config = dict(
    image_size=64,
    encoder_activation='swiglu',
    encoder_moe='top_k',
    encoder_shared_expert=False,
    fusion_encoder_layers=6,
)
Rows from block 3 of the fusion encoder of a small model that answers yes/no questions on an image's attributes, named by matrix and row number. Rows with one number within an expert belong to one neuron, the router's apart. Each number is 128 + 24 x the weight over its row's rms, rounded and kept within 0 to 255. All counts start at 0. Numbers have three digits each.
Before each expert's rows are labels from the 100 texts, of 14976, where the router gives the expert most weight on average: "fires on" is the input token at the peak. Only what is clearly more common there than usual is listed. The data: photos of arthropod specimens (BIOSCAN-5M). In brackets: how many of the 100.
# router: router (fusion_encoder.blocks.3.mlp.router.weight, 8x128, trained with AdamW), inputs 0-127
# up: expert up (fusion_encoder.blocks.3.mlp.up, 8x256x128), inputs 0-127
# down: expert down (fusion_encoder.blocks.3.mlp.down, 8x128x256, transposed), outputs 0-127

# expert 7
fires on: "order Hymenoptera" (34)
router.7:166112120134155185150166092132159120118130136098134180079142172184129135117104143147112105133145103151128122140145104124168100107163127123131099157120154107162130158176113117115126135110159083130151126149163177113148127183167141155127134113143131161109131123159132101103133115120155123081124119162118154150174107114166133107114145144143143143116096135109125150094119148129141144140165
up.5:117121111126148139114097113151085111138099155120179131127137118128130102138137117141137094114160104098112145118111100085152135119143105133144116187110149142119131032165092125099106129139104099126097142137162127125157112190186146137114122144097125125118104163119160138121138119086141101147139122173104103126144120128147130129069114128147148135157120148135112116098114104130130160175127
down.5:142107154118171140154148137100147147097118121119104152126121105152134121130139107153103122154109112166103086189152132134085129158150124120153185129108097123143156160114101088147154123110134129145159156120082152181115122091124125086125108143144155136119139127167105164137122119160113139123169093108119137106164131149114152120119117083158129139114086104145143094130091146107103143086089
up.6:138149120100102147136109126142153132092127187136079135104138145128097111102112104130149125134114160084133082109157130142128088127130136117092125096120187158165130093138138105110110120126122146096112149113087166086141096140175082129171102108159123122101091174112140109162134133129171119135108150113123185124160132156156093077139150123118110125103140142130127130122135123127149121125103
down.6:087087147168135135118116145164168123152097111073132108140115140107160163146150141130152114110124090141065116137101117163092144148110151133152145110156092149122102152137117154159131114146150172170122113103140128125140087098116187147093120150118114110125133091143114186106106142134142096148142107089129084136143167103140152125114109140110097103137139119106088147133119131123127143151134
up.7:140100129130123123115124111135113131106113122093157121118187122088143112093120130128144109107144129160106153135087165135109117069125118136147083069149160092121151085122139113109138102114173116111144146152115173178140133153139099164115132164130145134142095128099107187127146099156140135092137117123121165129136095146113117172128115103162156094113111072127114133117159105134131155109136
down.7:127099182140101120165110151108126088103164112112095093114140138168139124127170134163155087154100133134126122122159090125171143143110132099147111160100144153134122112119142101067171151120074116105111125066135111118139145099147189094105138159134125127097151083140130123121122118133138130147129136135146145146104146137171175096157152132111087119133119156135111117121131142108113152141139
up.8:135163125098132154172100119144103093120118159131119125126112137126139111102161156159167118113117145100164112165163119140171122103111101146139166118133147182165108110141131111114118113130101131116128113105145126069158111173118081130105108100131129129130102152114131104118141146127165140159123131160109153100137073118180140045110139123103124137116157134126125108089120110124097168129146
down.8:131111151158113142106141133151161161133136119067129112118134123118132161098116096131114119109119106128057134104138140179110110142139139159148136133095151138130143138116114130147161108160132106172137149159106143175110118123149137092125122160123145108120146103169103195120098132135164140158144096081117077099135160146118135181154148108131099080144110118149099121135122151162119130126092
up.9:136117120119116098146128116116108147131102162110105129162108126117128117095137146124069167094161133098098147118091160114117135124143148154102120066138119139120137052121093127143138113141135195138119168127118179152150144119134169127134122110113143093121098080116116164148136115129087154109126125129083081108150153134133100153120143119104114130149129129159156152114151101159123112166094
down.9:106134142148106164111123169119154124130146099141130131132137130110185116109136138125120112138128122081131117150103097116165149091127151084162107140131152117130096103176141164075142140132104143125123115091161119131117104100121123087118069104140088152122125109166161122162137123164150118143098104114141119137121143147174131154113155113096104183175065126087134143158138120106130141130137

# expert 1
fires on: "order Coleoptera" (47)
router.1:153109103125141154141155083134138123122109123109130140073113143181120116149114130126100140136145075133127110126126106090166083126135112122115103129093146082108125105137101125127110131106110101149132108142158163132131166118174162148094079130147128173118117124135108050123110115099138082121120084161107123168135127113163127076123133121118147122129120086097100141098109139123152126122165
up.5:157110148157134120150122155122102135113105124155093096146089151178157117097108107151142189143101121129164142100138126107111128152114089113147119126105156133100120077137135061122133124127130126197128113108129099113108127134153128096137116107095158148119134130118145117115110128161097167141110119116121126131112098175154102129152169104115171104134091148150177163178124118131131100112127
down.5:119160168162172126107084151101103143102150165133134121131137115091128120115138124139144102111115143152120106184134120130137153121111126102141119136136183174134135082084163144129182115108129138133139133087068150134104111155132150074080107166114165143099113121131178125147094126141135118141134136109148124172078140104131104141101133124128122159116145106139139159106143091122114131138108
up.6:119105147089127113139139135138109120131143178149121173147147110152170139107114129119114137112139153126100162146109153148144152104136153135151119156105158112133100101121115112136158118151121147164181126136136077114153106148087170109157160144112148145096104130100119112130078126163088128149135126122129138155128137141141123104155099067114104144149082138100077147148128144093056109110150
down.6:130156124136099102077108168152093155106164113096126133120119144117121084096137107139131121116120132121155113128152074115150133124120103113132174139129127158097133108145144154121121105107165072083092075132096157105130153133132081101122098134129161169110183135154110149109104134136159152126087136134147103153133112138107148134092168130149161153123117161132165113121119150141172149124127
up.7:126136128098095131096148092143136089132111125149108104133161122159123116116113095133147140125116131119094147122144079112101148153126145126128089142103122139110074089134137060131093145132114132129109133176103125167101134127124099131077134130105111113138149075165124146147179134140094144114097122096146163123127125137081105096086090133168113106143100167131165092145121119137120109147095
down.7:095140114148132124124157099116127174116099118109143133083127116144120145156092119120125152123153094151120089108120160138111113140185158109125147100100212090133134096114150142160141108134141147131109129092136162166116121109132106117140134159142115146132133135143133092085137123122143100135129119141141121158116162126098140164135182167098117149133106110142111111124101176085151055118128
up.8:120133140181122113111120129120126112126129146128130103099146184123112154098124115138151199138075179151104127139135133110127164117136116093072142128144136148066081109130111116134091151137134153092101176133125138107118121131115062123169136165137118120118155083115146123131133130150114184134144139085134138127128110137147129117082114151125135117144085161113122150149137118150089121125136
down.8:104151106143142137151130113107146142165159104095110128159119106106117101133132116146137150110139090144113104110117131120113134130165153127124118085118167118132156107123146107116151112145119090092147109152080145121137169123158144110104105130116117156149135182122129124135145078139182117129120129109203111183110116146090111106154118166131119168112109128139107066079142150153128119135173
up.9:157137159161144170180140095125088133113144118141157128165175140139102105122140102096091126097128149136105079135135161150155138127100112115109135119129124118115140111117134160110115168158109155072155101117079162146099148099089127158173138146126147120109143109110117125109134143117111107161118130158120107124115113113119150161154133135121127130098145133135138053113113128115064096145159
down.9:154164118155091134130116070141129108111140128097120127131172141158122095143130098137147152143129126115104110106129195115136090107137100113107117126127182125105104170144123105069122149141100123111145129123125128162108130128142161153110117115120172147129176113133126104123168118063095102121119164142100110143121154155136138089126103141111096163156150171157115137119137133123085167103111

# expert 5
fires on: "order Thysanoptera" (16)
router.5:136114117127163153126165086168160122092137113105112194072130158171114113100109121136106122134156102113139124111149112114134097126165128125121115141117131095132104159168114129129113131111120104148127137121169170117146129180175148165099113098144127166114112105162136075100115150109128118122133144154105154142142113120133136073106140136124121146144111103083101183104111128121118126158169
up.5:120159133146134123097135139109159110109146150192156134099128116150121122093144120153113144111097133135140161118146087139132136160125146113138144162142121154148178056166168135099098096119129136175131151163118141105168134137112136122107135116092092100097136148115156132192129100131126126143114090127157105157118159131093153144126143125153113135099092126110164094109120098117093117161096
down.5:101133094103122145089103091111174100129108127124116121136126115158131092181150140104115119122100139159119106154188133092096111130104108154130144100130094155094097172114160161129138128156140136123139126105169139132134123121126113156062076142130107130147059137138104176126134110102131091152115116123117096154108105118131150099100155120148113147150138113124084134133133125155143155134162
up.6:139129145160121091153121117148140145145174145111122137098150150140109139102120155095080141068129113137132135132115129100142123153156200152135092134135114094076111074131100125111158146101108110125098142123118133143091106107185190104113167118149126149129145122156117154093129144147120112116107129141124149152091147128103111102183116144137135097146120144122131078096123136129104138152111
down.6:159126107163121158120120143129082114132119153110162134143117123113147134138128175144130086140116102131112154094138147133127126146093101145143131050106063125136087203143132097130163124144117157143142118130131117109106081120134172104154088142107155157119116135068168175087108111140115149120106123113099116130143147116102153109108148143116120092103124160148131134132117141117136148117106
up.7:092138112113127113114117120119100147115174150138161133094146123164132081118155125143067133143105129134157112094136096132124132153137095100123133142136091129106124056110124169088137121108100110112098141139140123134122145141125178099147111148089158124110084154117103147170118116183109117099155121137109133082123158088121159135160123155113131084142126131139145073093104149119138141140128
down.7:145106087114101136135134168125162089145119136113155082115074111127106166169120123172115132117155105137139090164129139143129115138144149158171129147089071137140112192153159166113122103154149135142117155149115141102168132108145129121168127153117104138135163129149145164120147146154116107150147117135096112154076096117106147144109125117109096119124159133123090142136114131154153138082106
up.8:131114136139139122131102156141140145123146096122132125133126130136137125123139102067135095123147166117121147148097147126081143081186120161140157070072105128049134094150087142129103125134094119116161099153144138134161093174150136118134136135148123126136138113144114156112109156099131096122138107118138115125132084130135150166118169142135105138113139092134113099122134100162141165084166
down.8:111141093143139144127129108105100146122123187123124148132113109155135120067071116146114173151127092105116137114121172112126134121100160113145162141156105116148107157129160111140142103102113125146116152125142100090109137095129154134136115159088077122123134175151172117181150103147101123115140126124093171094124144113121103126158198131125132101110123142136122158099134125108163153154149
up.9:149130134116119117140162130189162132140168119137122131078078129096161154163162117114108119102119173136111114132112087126156138128127148160167152141099077102137134085124143071130155136136107110115136150141157173095081129148127126140093168069112116144096122107154149182120155124107139120105130095124110141154093128159116143148140139129144125131122144086108140127140121150148135104148141
down.9:127136145145128123119109129131134126150152188123177087144116149141111145080141162098133139146138160128130129124163093112086108131095132120092151113159146119148096142123165145146102075170134139128137098110133133139136103113151162152120112135119096092173136108118135093135099125111106089099130102114081135129162094087132119138153128154098112103103137137141144121122199153090163114086138

# expert 0
fires on: "order Hemiptera" (33)
router.0:166110126137115149168153079140153108100126115098110159061120152179130134131078128154092133131127152139090132149133117122168102118187119127146099146077141100108123118146112095104108145113122099139149134152138183130129141150139131166101100112149152145126146126179112078126134118095147127103134117151093121147134118114105122103093114157142161141130101110080135143109101141126131163146143
up.5:143148125150085094094155132127112140111121146136149133108132139104164106109159107176169121108167178133162118132171106125130124137074097101157141103145100138122153122135098093122143073160128182123098130123098131068168092067142114150145080126119122101131146111108121145167139139148136102133129136081126104156107108113134133112133099129145149148105162147101121132150126124139121144113135
down.5:154120077112116091113116076123156133196113142092097139151126110151120138141117116095136113137130143123112152121096112139159129144109148098093126120139137122100115081115132112136097115149117106108145143141145148191121124167104125111133131092144104125118121129104149131175100132088109154156164098125133158145135139156123119147167094195124108086114065124152126153152162105149139114137110
up.6:130141150120142159120134149166114093118139096121124106118145141105118081125156136126122149113136120111110152151143176145105177145139137150134109149169127157103117109144138123166134113129098154110133128095155133103143093134132146176135173118131095112079190099096161120143182126109113121107149134122139116136089120109146063145133104068116130168177106151171123135113152133113133107157125
down.6:111127096127144083139114069168131161157120146134128158152148142103125161124137092090146140141120140145142154112113062107151172125104110106116168117173139088106130080133102127166112092115138117149125136104140103102102153131104142068127112153136155096117103156133097136141106146131121174123113113102111152118158128183082120112109149132109140094087157138130106140132135119158118140134130
up.7:152132140165131118111176149128155105129120138139104144120155137153086124100123126160104129162129143109154174140130155127127136109105139114183148129137124123123125091133078133128121153120156118122116143128162109150135115120071138107112107153119127158138086084090129139192079099090102158157104129094143183128140148107113116133147093134095149159107131144102132080153134148087114095129093
down.7:107126128092095127154113122114125131094137086146164135118152165114134092135160124153118154095126128135135124161171106124117173123126157067118101149103093151117120105167126114136115126124150099150066144150110136098107085125128110099137133109152097118124124138090142112149161144148143087110132126197151130152094081117121150137108151086159098141145188155118122145099129141130145140133112
up.8:131148119148130129127159120141129133135118100088105141108123123098125124136186120153117146111106131097096135172098128148124159127133141130172113166120158151111104122132136114161158134122132151123122104151139108075161080077125170121135141158144110182134164057103100128160122106094114126118144143108157130168130137123100142127157142101164150131154114096155082102112121155124114113088081
down.8:171123121103169124132105108119113113124149132128168122161170104121111132099146124109126148131121151147157145113137110097120159180111102138078125103140116140108125064138140185146091116110146099114096150123180107105100122152138147098123148118167119076109108185121135103129108163095139128145124124101104155132093109122099149129146148164117098111133112159147097171141165107151110128133148
up.9:115153126142136112101107138140123111133153153134091164112106118119166104066132126134120145138077115128084116097117156142094134139133163112126120162138147127095122041115167135145104135131117130120144143109089122153095140137131118138143131099137074105139094089094137153150146087154102171113128143123127130057101137100137108119122145120146138126143156082123156146102132112140147144158088
down.9:132111112185149113167149111095166137147179110099124106111133139144137130090146145078112112090153128142139140131142123098121170169148105140116133126132156168116139088136159137131139076121102116137142128166109109088115128131142186122084111095107124167134078165140098103177108133118140081145129126113173108156116115134136129109146135126142115126104126153156120106087113133132137082118111

# expert 4
fires on: "order Diptera" (43)
router.4:150124107126145170150165091169163093116139106101132214084122157168127127120093148122119106119138093113136107153131123126156098104174111107127100148115143123148110165144110125142110139107156109147132143129149174127122137140143148157109135155150146175100128135181109081133140144130155115094112105171106132150165116111142135076107141136136113150113121111098106138094111153141154131136152
up.5:125149126137123159128169137102145103106149120127169110120162104109110126128124123106155147118130171117108126180092134098122130125114154111135139118086094127137098087137135088134101160144150122151127172131179128130134145192117094134074112107091140129180126136147158127148122102088116097111147146147164099128138102134124127131105087126115088150140133165128097136125170083098129142179144
down.5:122095120103133095158101121129104146094096136174107135141128119154160127103103156134123114151125117141069150147166146134152117131101121115143167118141140116155143138114128130093124099138109094103131130160160164137119101126121092095126146121172143125122149126107104132152173153131108133155125123107121170109131147156160181117144132062123131058080140135118108089141121163148139174089129
up.6:135115117151125112107123146109149125123143152105113112143099119151129108095133142067086117143150101121132119129128117142118129153102139119142085154173110110109112043163110139106138160120120124130174153113153112127127149148126097098098104108111110136153132137137126102053161083131119092110145113109149184104138108119137127149119137065178116122111127135149128098133095080124135117113147
down.6:120143113137075149112169145110157120074127115114134130142133146163134141079167148128130153118122175148155096101129138126132107121143121133128119091102134158141119116083106098133119136096123159178076120115143120126157114204072111174111098087134118122118108098157145118108134147101150136116099156143100123126173111161113146102162119163127144152124146152110129100125124122109149164121145
up.7:152156107132198167132110096150102110121139130097113097139138125140111141098093149139101139160110145184066136079112155144147098112119103124154106106143138121104188106135140173138104138130129096147174137148171135107119162112134140148118136129106124088130134153124111111130103130146187104158112135113111124173124131122125108147140086156113098155096143107141155101121107154122113148111140
down.7:129143163129141123120175133126186166156150119152173145121093134082160087140092151092126120100136121098137095114137122097146085115123153133115123126134156128167150110115118094142137140134118111160100111109158144154122112135142143081139162096146123114148125106101140112128147126116079135143139142139117150090117118123165130130131138085127171149147106179115126144181078104104189103125131
up.8:136165126147121149099128127105126175112140154104133098136148117134118125082123109139132149167144117130104144145109132113131148149110105109065128132168107143143130053138133084100112153105084127143113129108115124098160111175110144133138150152100177059066148111169111125124112099117108145120132142124114139153101103129127124112106051164120124155123146127141157138142122153125137133130135
down.8:100101158137122123095159139145143148128089120124137120113120165092133131150136138129112147049125075159116104140113149105160118135119145154150118137109131120153146149121109146142143147161128141117133094096143140140133139161130141113132121113132121173184163108073136113093105106126106113139144109099171132146158079144172133122173161071127161101124095119143119124141118108148128105129065
up.9:091104123116125172138118170148128185157119118139112114144120113122137115094147090161137159116120172070133137097108097158130120121090080080150136137143151119120198068158123108112113151087122125131118140121096135146095153110118130126196138164142120102124137130093119136151107124138087114149135145155145113107092148122112122109139105119134150106128090137141112126154134162163140116113138
down.9:105164116089117115128146134120126125125101104111127114108140143116089157108133097119115150092119085163133080131121195155137126121115174129148108146106132136139063129125163095104139120116105173160111085116163101098105119133118135130196086124144131141164121099105147121130132116123141141147146156129087167135155140142130144100179092131158116110093157103124130117138100105156142116134095

# expert 6
fires on: "order Araneae" (50); "class Arachnida" (10)
router.6:153094132132146140186142107167149133113133116107131186056139162171120123113082157137091110129144121115144130138119103128134084098158106111115110145105150087134118140160120130127122133085151126150140131140157157116127107146163157139114100116145111149111116150174114065092139104128135104090130111157122134148161110110122134096128128140144168165084103132110100154091109160118135135130150
up.5:126138115125121111095160111156126129179121107097116161135153135137118129120105176108117135144084117132078095142131130132145100132121084150141146118144079125121122088179113094107125158131141126138127146142108071088168163128106169139121120123135156134145099106102116088097145139143105158150128145127122121139079101176147150147134078182126159131155132184117117133100138127107128137152104
down.5:132157104091058159117136100132148106099148116149181116113132115132126165088147099159094118143109126150143157119173116142114113130101148158131121108117154109087151107116196192124135094150095121099109120117132162160132132139134121139141146132130176118121093102131158093116112112105180126113087145132147102141155115144127138101135129126111146147148132106087165143128135148115162103099140
up.6:137141119140149111138116145126128121168120145144119172157142114116133093136141151119124130118142108120108121075093114119065123115148102123164099112140123131114122118145185077098178126169150151094135114091104096168164150152115145081138166088109157114120111100126108128122133141081156135150096108129105123126124100164182159147152104111135137148128132181133161137110146129147135170142118
down.6:121139096131128174110126090133111118112161146108156082117115135120132133099126179179149097158124091132155139136140130110119117136139176117110154154165147098120133141107122165129085111086131094141103128165138159110186116099175118160125148146112124084139150152114134108136127138157165126102121151129148133134121166103130103147105112129109109082177084151081153110143132144094155136127116
up.7:129110100128105142103141152144122114141097145130122170123103137139140154077042092169108123113152102133088171135135120119112141086138105150156100111094134112147122065129117107119134081116098136125146114190121132138140131127144144093103147150100114099095116147135160129134153129128127168155134118127170110141148160143171111129149130145174156129121138121099152142118141131105109114184135
down.7:167171095119141123153126137138119135132156151132114165127080116093117116137132139136150115099121122160177098138133131080138141168152153110118141115132140100170128102126130128143144126151126113146110085124160087069063142101134153144112152112092120127135127109149078187131121158165182140134156090126098123107141122088118127119116159166106081141136134153146123109117118144131165141131108
up.8:115094120126093177070130094171136120078090142117165141114139137127148130107140127133120094131142148136091161134143122121093153094179110136157134150126159107130125094139127141126137108124122098162128115141137099160123131148137109143134127112150163141155129186119129162122113110087149110095132133130110118162122071115113153133104142124128110153138129165078165157167163149147155188127147
down.8:152137136134135094167170175134118124146118159181136128125086101136127124111150107115108133138120119114123149130135134146123135149137147140171105111073101116127118141100099114121176127116126122122131129153150121120110102129125145099114122122112112106119120094130059149126115108233133184099158151095122125085095127116146148132157137137117135111170132133165137128092145102104156167097124
up.9:102121144124143170113082110149127115126080139143124130040134131128122125091126128135082137089157142138111125152120152108126144092132121145152123141145124169125111086125127142152114155152089114138142125145167131148147145147124106123136123118143159165136133156120153164169096120092145136117128142132150114122179108111131143148125121145149152162091165177073090168150125096116134158142175
down.9:128097130144116111148146151134102106134164153136146149148082145135125090111143135106160126117144130147123135175161162121117170185142133119146113131091154116150110110119102116077161125099137117163082129138141154113094130103106188109141130148123150074127110091128101162128119131175131130136162150121128149056130160107139124101122133125082072146145133098128122141133133122125110161108094

# expert 2
fires on: "order Lepidoptera" (8)
router.2:163100127127164161152166092157166102107133117094101175082130166178118123131095147139120094111154103120135120121131145119161073113167134105114115140109151086146085140144113106139116138127151130124148132127138176131126145157168122160085125135135082157104133122143143097138104120134126120078105123143144150119155108099135137111087157129116092145102127108106127146072111133118147116123172
up.5:136100121163096100122082141155079130144113140129130157098135132098143068147140123112118130131102100109125121139146143126100112121163150109134160135121084105132111070190104133152117117089146140124145142120103136091141179136160119113123129104112156141122139119138103176124143139107124139110114106176126124137161107119103090085093133197150140118139117173155084142129139118104106148146106
down.5:118138069126126080130086100114138093147106111125117139152132116139130102141110114116159125163148155132182180119120118127162149155101145153084140153102127144086169142137114151099102152122152098090095131161159116189107113132147119137146141136122135108171114134121134104126137163152114134171136129122090106158090083132134149163099094153094087142138137145116128126107140100121148131103151
up.6:122092143177106172148110161142109101120119092147137149116175091124141145131125149136143133131168161088129124145137160150178109137094134109103138138170152150099108093132117136134145063127071103137139127098102161119120114159110115168128114107145170118120107096114124108125153126128102113131119128152107117154113156130126110139146137161162132124161123175167135152054127136120099119099135
down.6:132143104164082131122084117126191119183129091094137143116122110177179167175126076158166124074123143159163157136125130127125101166138138104118162138117105150100122122139152133106143097143172103106126113143098134129106131135148124146149150104147102149122104136189120113141140139142106125096132135135113089174135121106110146116135118117125112141086147124137090113138126124139141136130171
up.7:176082187132164131154098152139148070140136102079129150124134108137083149129077145149109131140102127101146101110110110151156132101104110144135136138136137174141128134097122119125120122111121107117148131138134146136104134171153146165126137170091127093115141118157101154146140116117098134095135138131101129208158103108139136074125107090138117152129131119104118108123114161151097109161136
down.7:096145074186111115125095130129136159122132168173100151135138155125154097134137068139131099142168090136126151104123128095106138113134155142105160133164094120093137107113085133138132147168145169102167128135109122161150147119096111100118096101127112163161092163125112109144133148187131154091104138089148115100111126124115135143149123143114151153115107082131104135119135124135128132091143
up.8:132136134148129144141110139140131126121169118132096134117145079102125059130136105166136156144160133107145151145172128121093089161145190099149162157156078152114168069125073109156116107110149128139099142102092106136129117127119105108119129136129146126109154157140154173151127137142120087135120138157096183104143119124118136161129124156156137161116129117100116157154133120139123112169114
down.8:108170117099128060149141142116153123146109120111134125143133127141128126101116123119134138154130121148158142172087107135144180136098105138114099134068163105175113115176122129110155163160129114090079148143145123116091102148166101159088145138148114138145092092142103090162148150102127130137119107089167118151089138115147098135106114103140146094117125146123123103092143140146099151132123
up.9:130099113102178147107133140144135113137168102114066154139136081114098131132097160154112172110153097117134141141155192126113108157141158115148163135162099121138132104128118100107133104099133109124116140074086095110127101119114135138101117142126168169069117127091151143145136108130105096164147154134097119148135117131148117178147141150111159154156115133117123153159135107129131103147098
down.9:127121146105125096150134119082153145129107183126153103111128155147128136096129106112123127153101112132164143168120091138165176129133143085135135164092143103165146098167126126129140145145144083100082072154149128118122137106162092139109172128150085155140106097128137110160168147153150106140093124076164123176101108111139098125111114100133149147106138125093117120149129120138142131116135

# expert 3
fires on: "class Arachnida" (24); "order Trombidiformes" (15); "family Nitidulidae" (10)
router.3:135111117136155163161170078156161115113126125076134177083156159171097132117099135140099117124135069107140104120138133121158080127154112126127100165098157092137112156165107099143123147110141070132142118118155165123142130140164128163093117120146123146093134129157112083116133151122143121101120121164108142151169122100146143099135153136129139148132114118106093157100107149120119142155148
up.5:110165142112106152147108138117093148108168131117144096124144133162099130078165181142143145134106147089141104127116108137107130113126103100145085090122094164095132073103119130117117120123125147181106131129135163129129104143093129137152139089141173099140105100117149145097109150133137145114131063087154163093142141134126157099133104129164104101156114137148156119123142119134122155183123
down.5:134106098106154128137088120114101124135094086150142202150083157115141143095114112171148137145096116115160155136118128136118103106140125138109138152110156092127115131123131084138161135141124127160115121123125123115169100123149153104161129110130123130153128161172120092128109124117122101150116174143110134144112147102170065128167172104147093124120100134142095161132137153116117074123075
up.6:136125127149140169171104114122117111126130146182088188131150115151182169116127123132138121086136131174102140095144121127135132100130099112117153136132099138117140060129131139115126125111165118140142119182105104135112158115134118148116181126128148137161159120137134124133160128176120146063101102126127137091119130130121166176120136157157127185136139144138161148136088129138151146148124
down.6:159161119119142099136156156132097134100146110155109103171119110093140113153155130134127068134139136085108098173118121170111163160134129183119104112121151093145146140140100125095139120172116136144140117102137145094177133123068145123091106106112160096157130143129107112097117151164098123160157144159147149134136121134123136089136167116096106100114096103158093146133130144138110149151124
up.7:099140110075157154146151096144121116136126147154127075147150185116122145103138134115122116151119144124142119132154180157150103099105113117112107147151126131113104083092137121091136140139159096117091118168124176142147109161146126109089148182118129127104116153126141201135149109155154139147137113105125073166148125124147141124151130105120169135113138138102096112153118128118136078108117
down.7:119120125127116116111127144135137099139128114158120159085098107134183155174140141129122098092166112128137204129124084142086138144112106117131169179117128137158157091143084120134100125147096150133095147112114139151094114132137114093153120151157170130103116091147118155124067106132125131124087113160143117069153122124105087127134165129151131120131151139117103136147137098126147134154142
up.8:136146115138133135096177115129137126116144077111107080112100128148113105092144157093164192110091174139091134146123158112131140127131123105143106116151098155131124102138135120115122190136131081132145118156171149128129135114116104105102148152143145104116178104122117132098112105151146108111127117132167121118152134147145110132128142127125118150139101199155123099173128155072140170139108
down.8:107120140127104120173092147161116133103155101132110157122127077097130115155114108150095178147189164114136168119140132123099111111123100153123098127085123173118111123144151119166103124117124155095127127158143125130135139172141111139103137163124123126174075117139136097155102127090151116161071148115142142107070134119133130169118126087132135107124135110101093108108117106141103165131121
up.9:097120169108071137173146144110100136141155125134099122120128154135117140133110162067146117097162115162107136128115096114143132122117164159082158100134157108145175089129138141114165166160087142180138140143128117148120147100124146127109089136155102094145147109118139126104142166106142136151137122092151120166109157106100101080137115094113113085099118142134173127134142122139122157148127
down.9:159147118140119118112150133129155108140146094153127110105105110128105142084127200148157174115112160091144146119137142121109119156096107114125122153139136105101169122142148120130083150145103079143132128089077104098119142181153176125100128112101143153133098132127156113109114070154112101108126133117105131097142100106148148161137147138131107135084155144156083173127127113162133119129138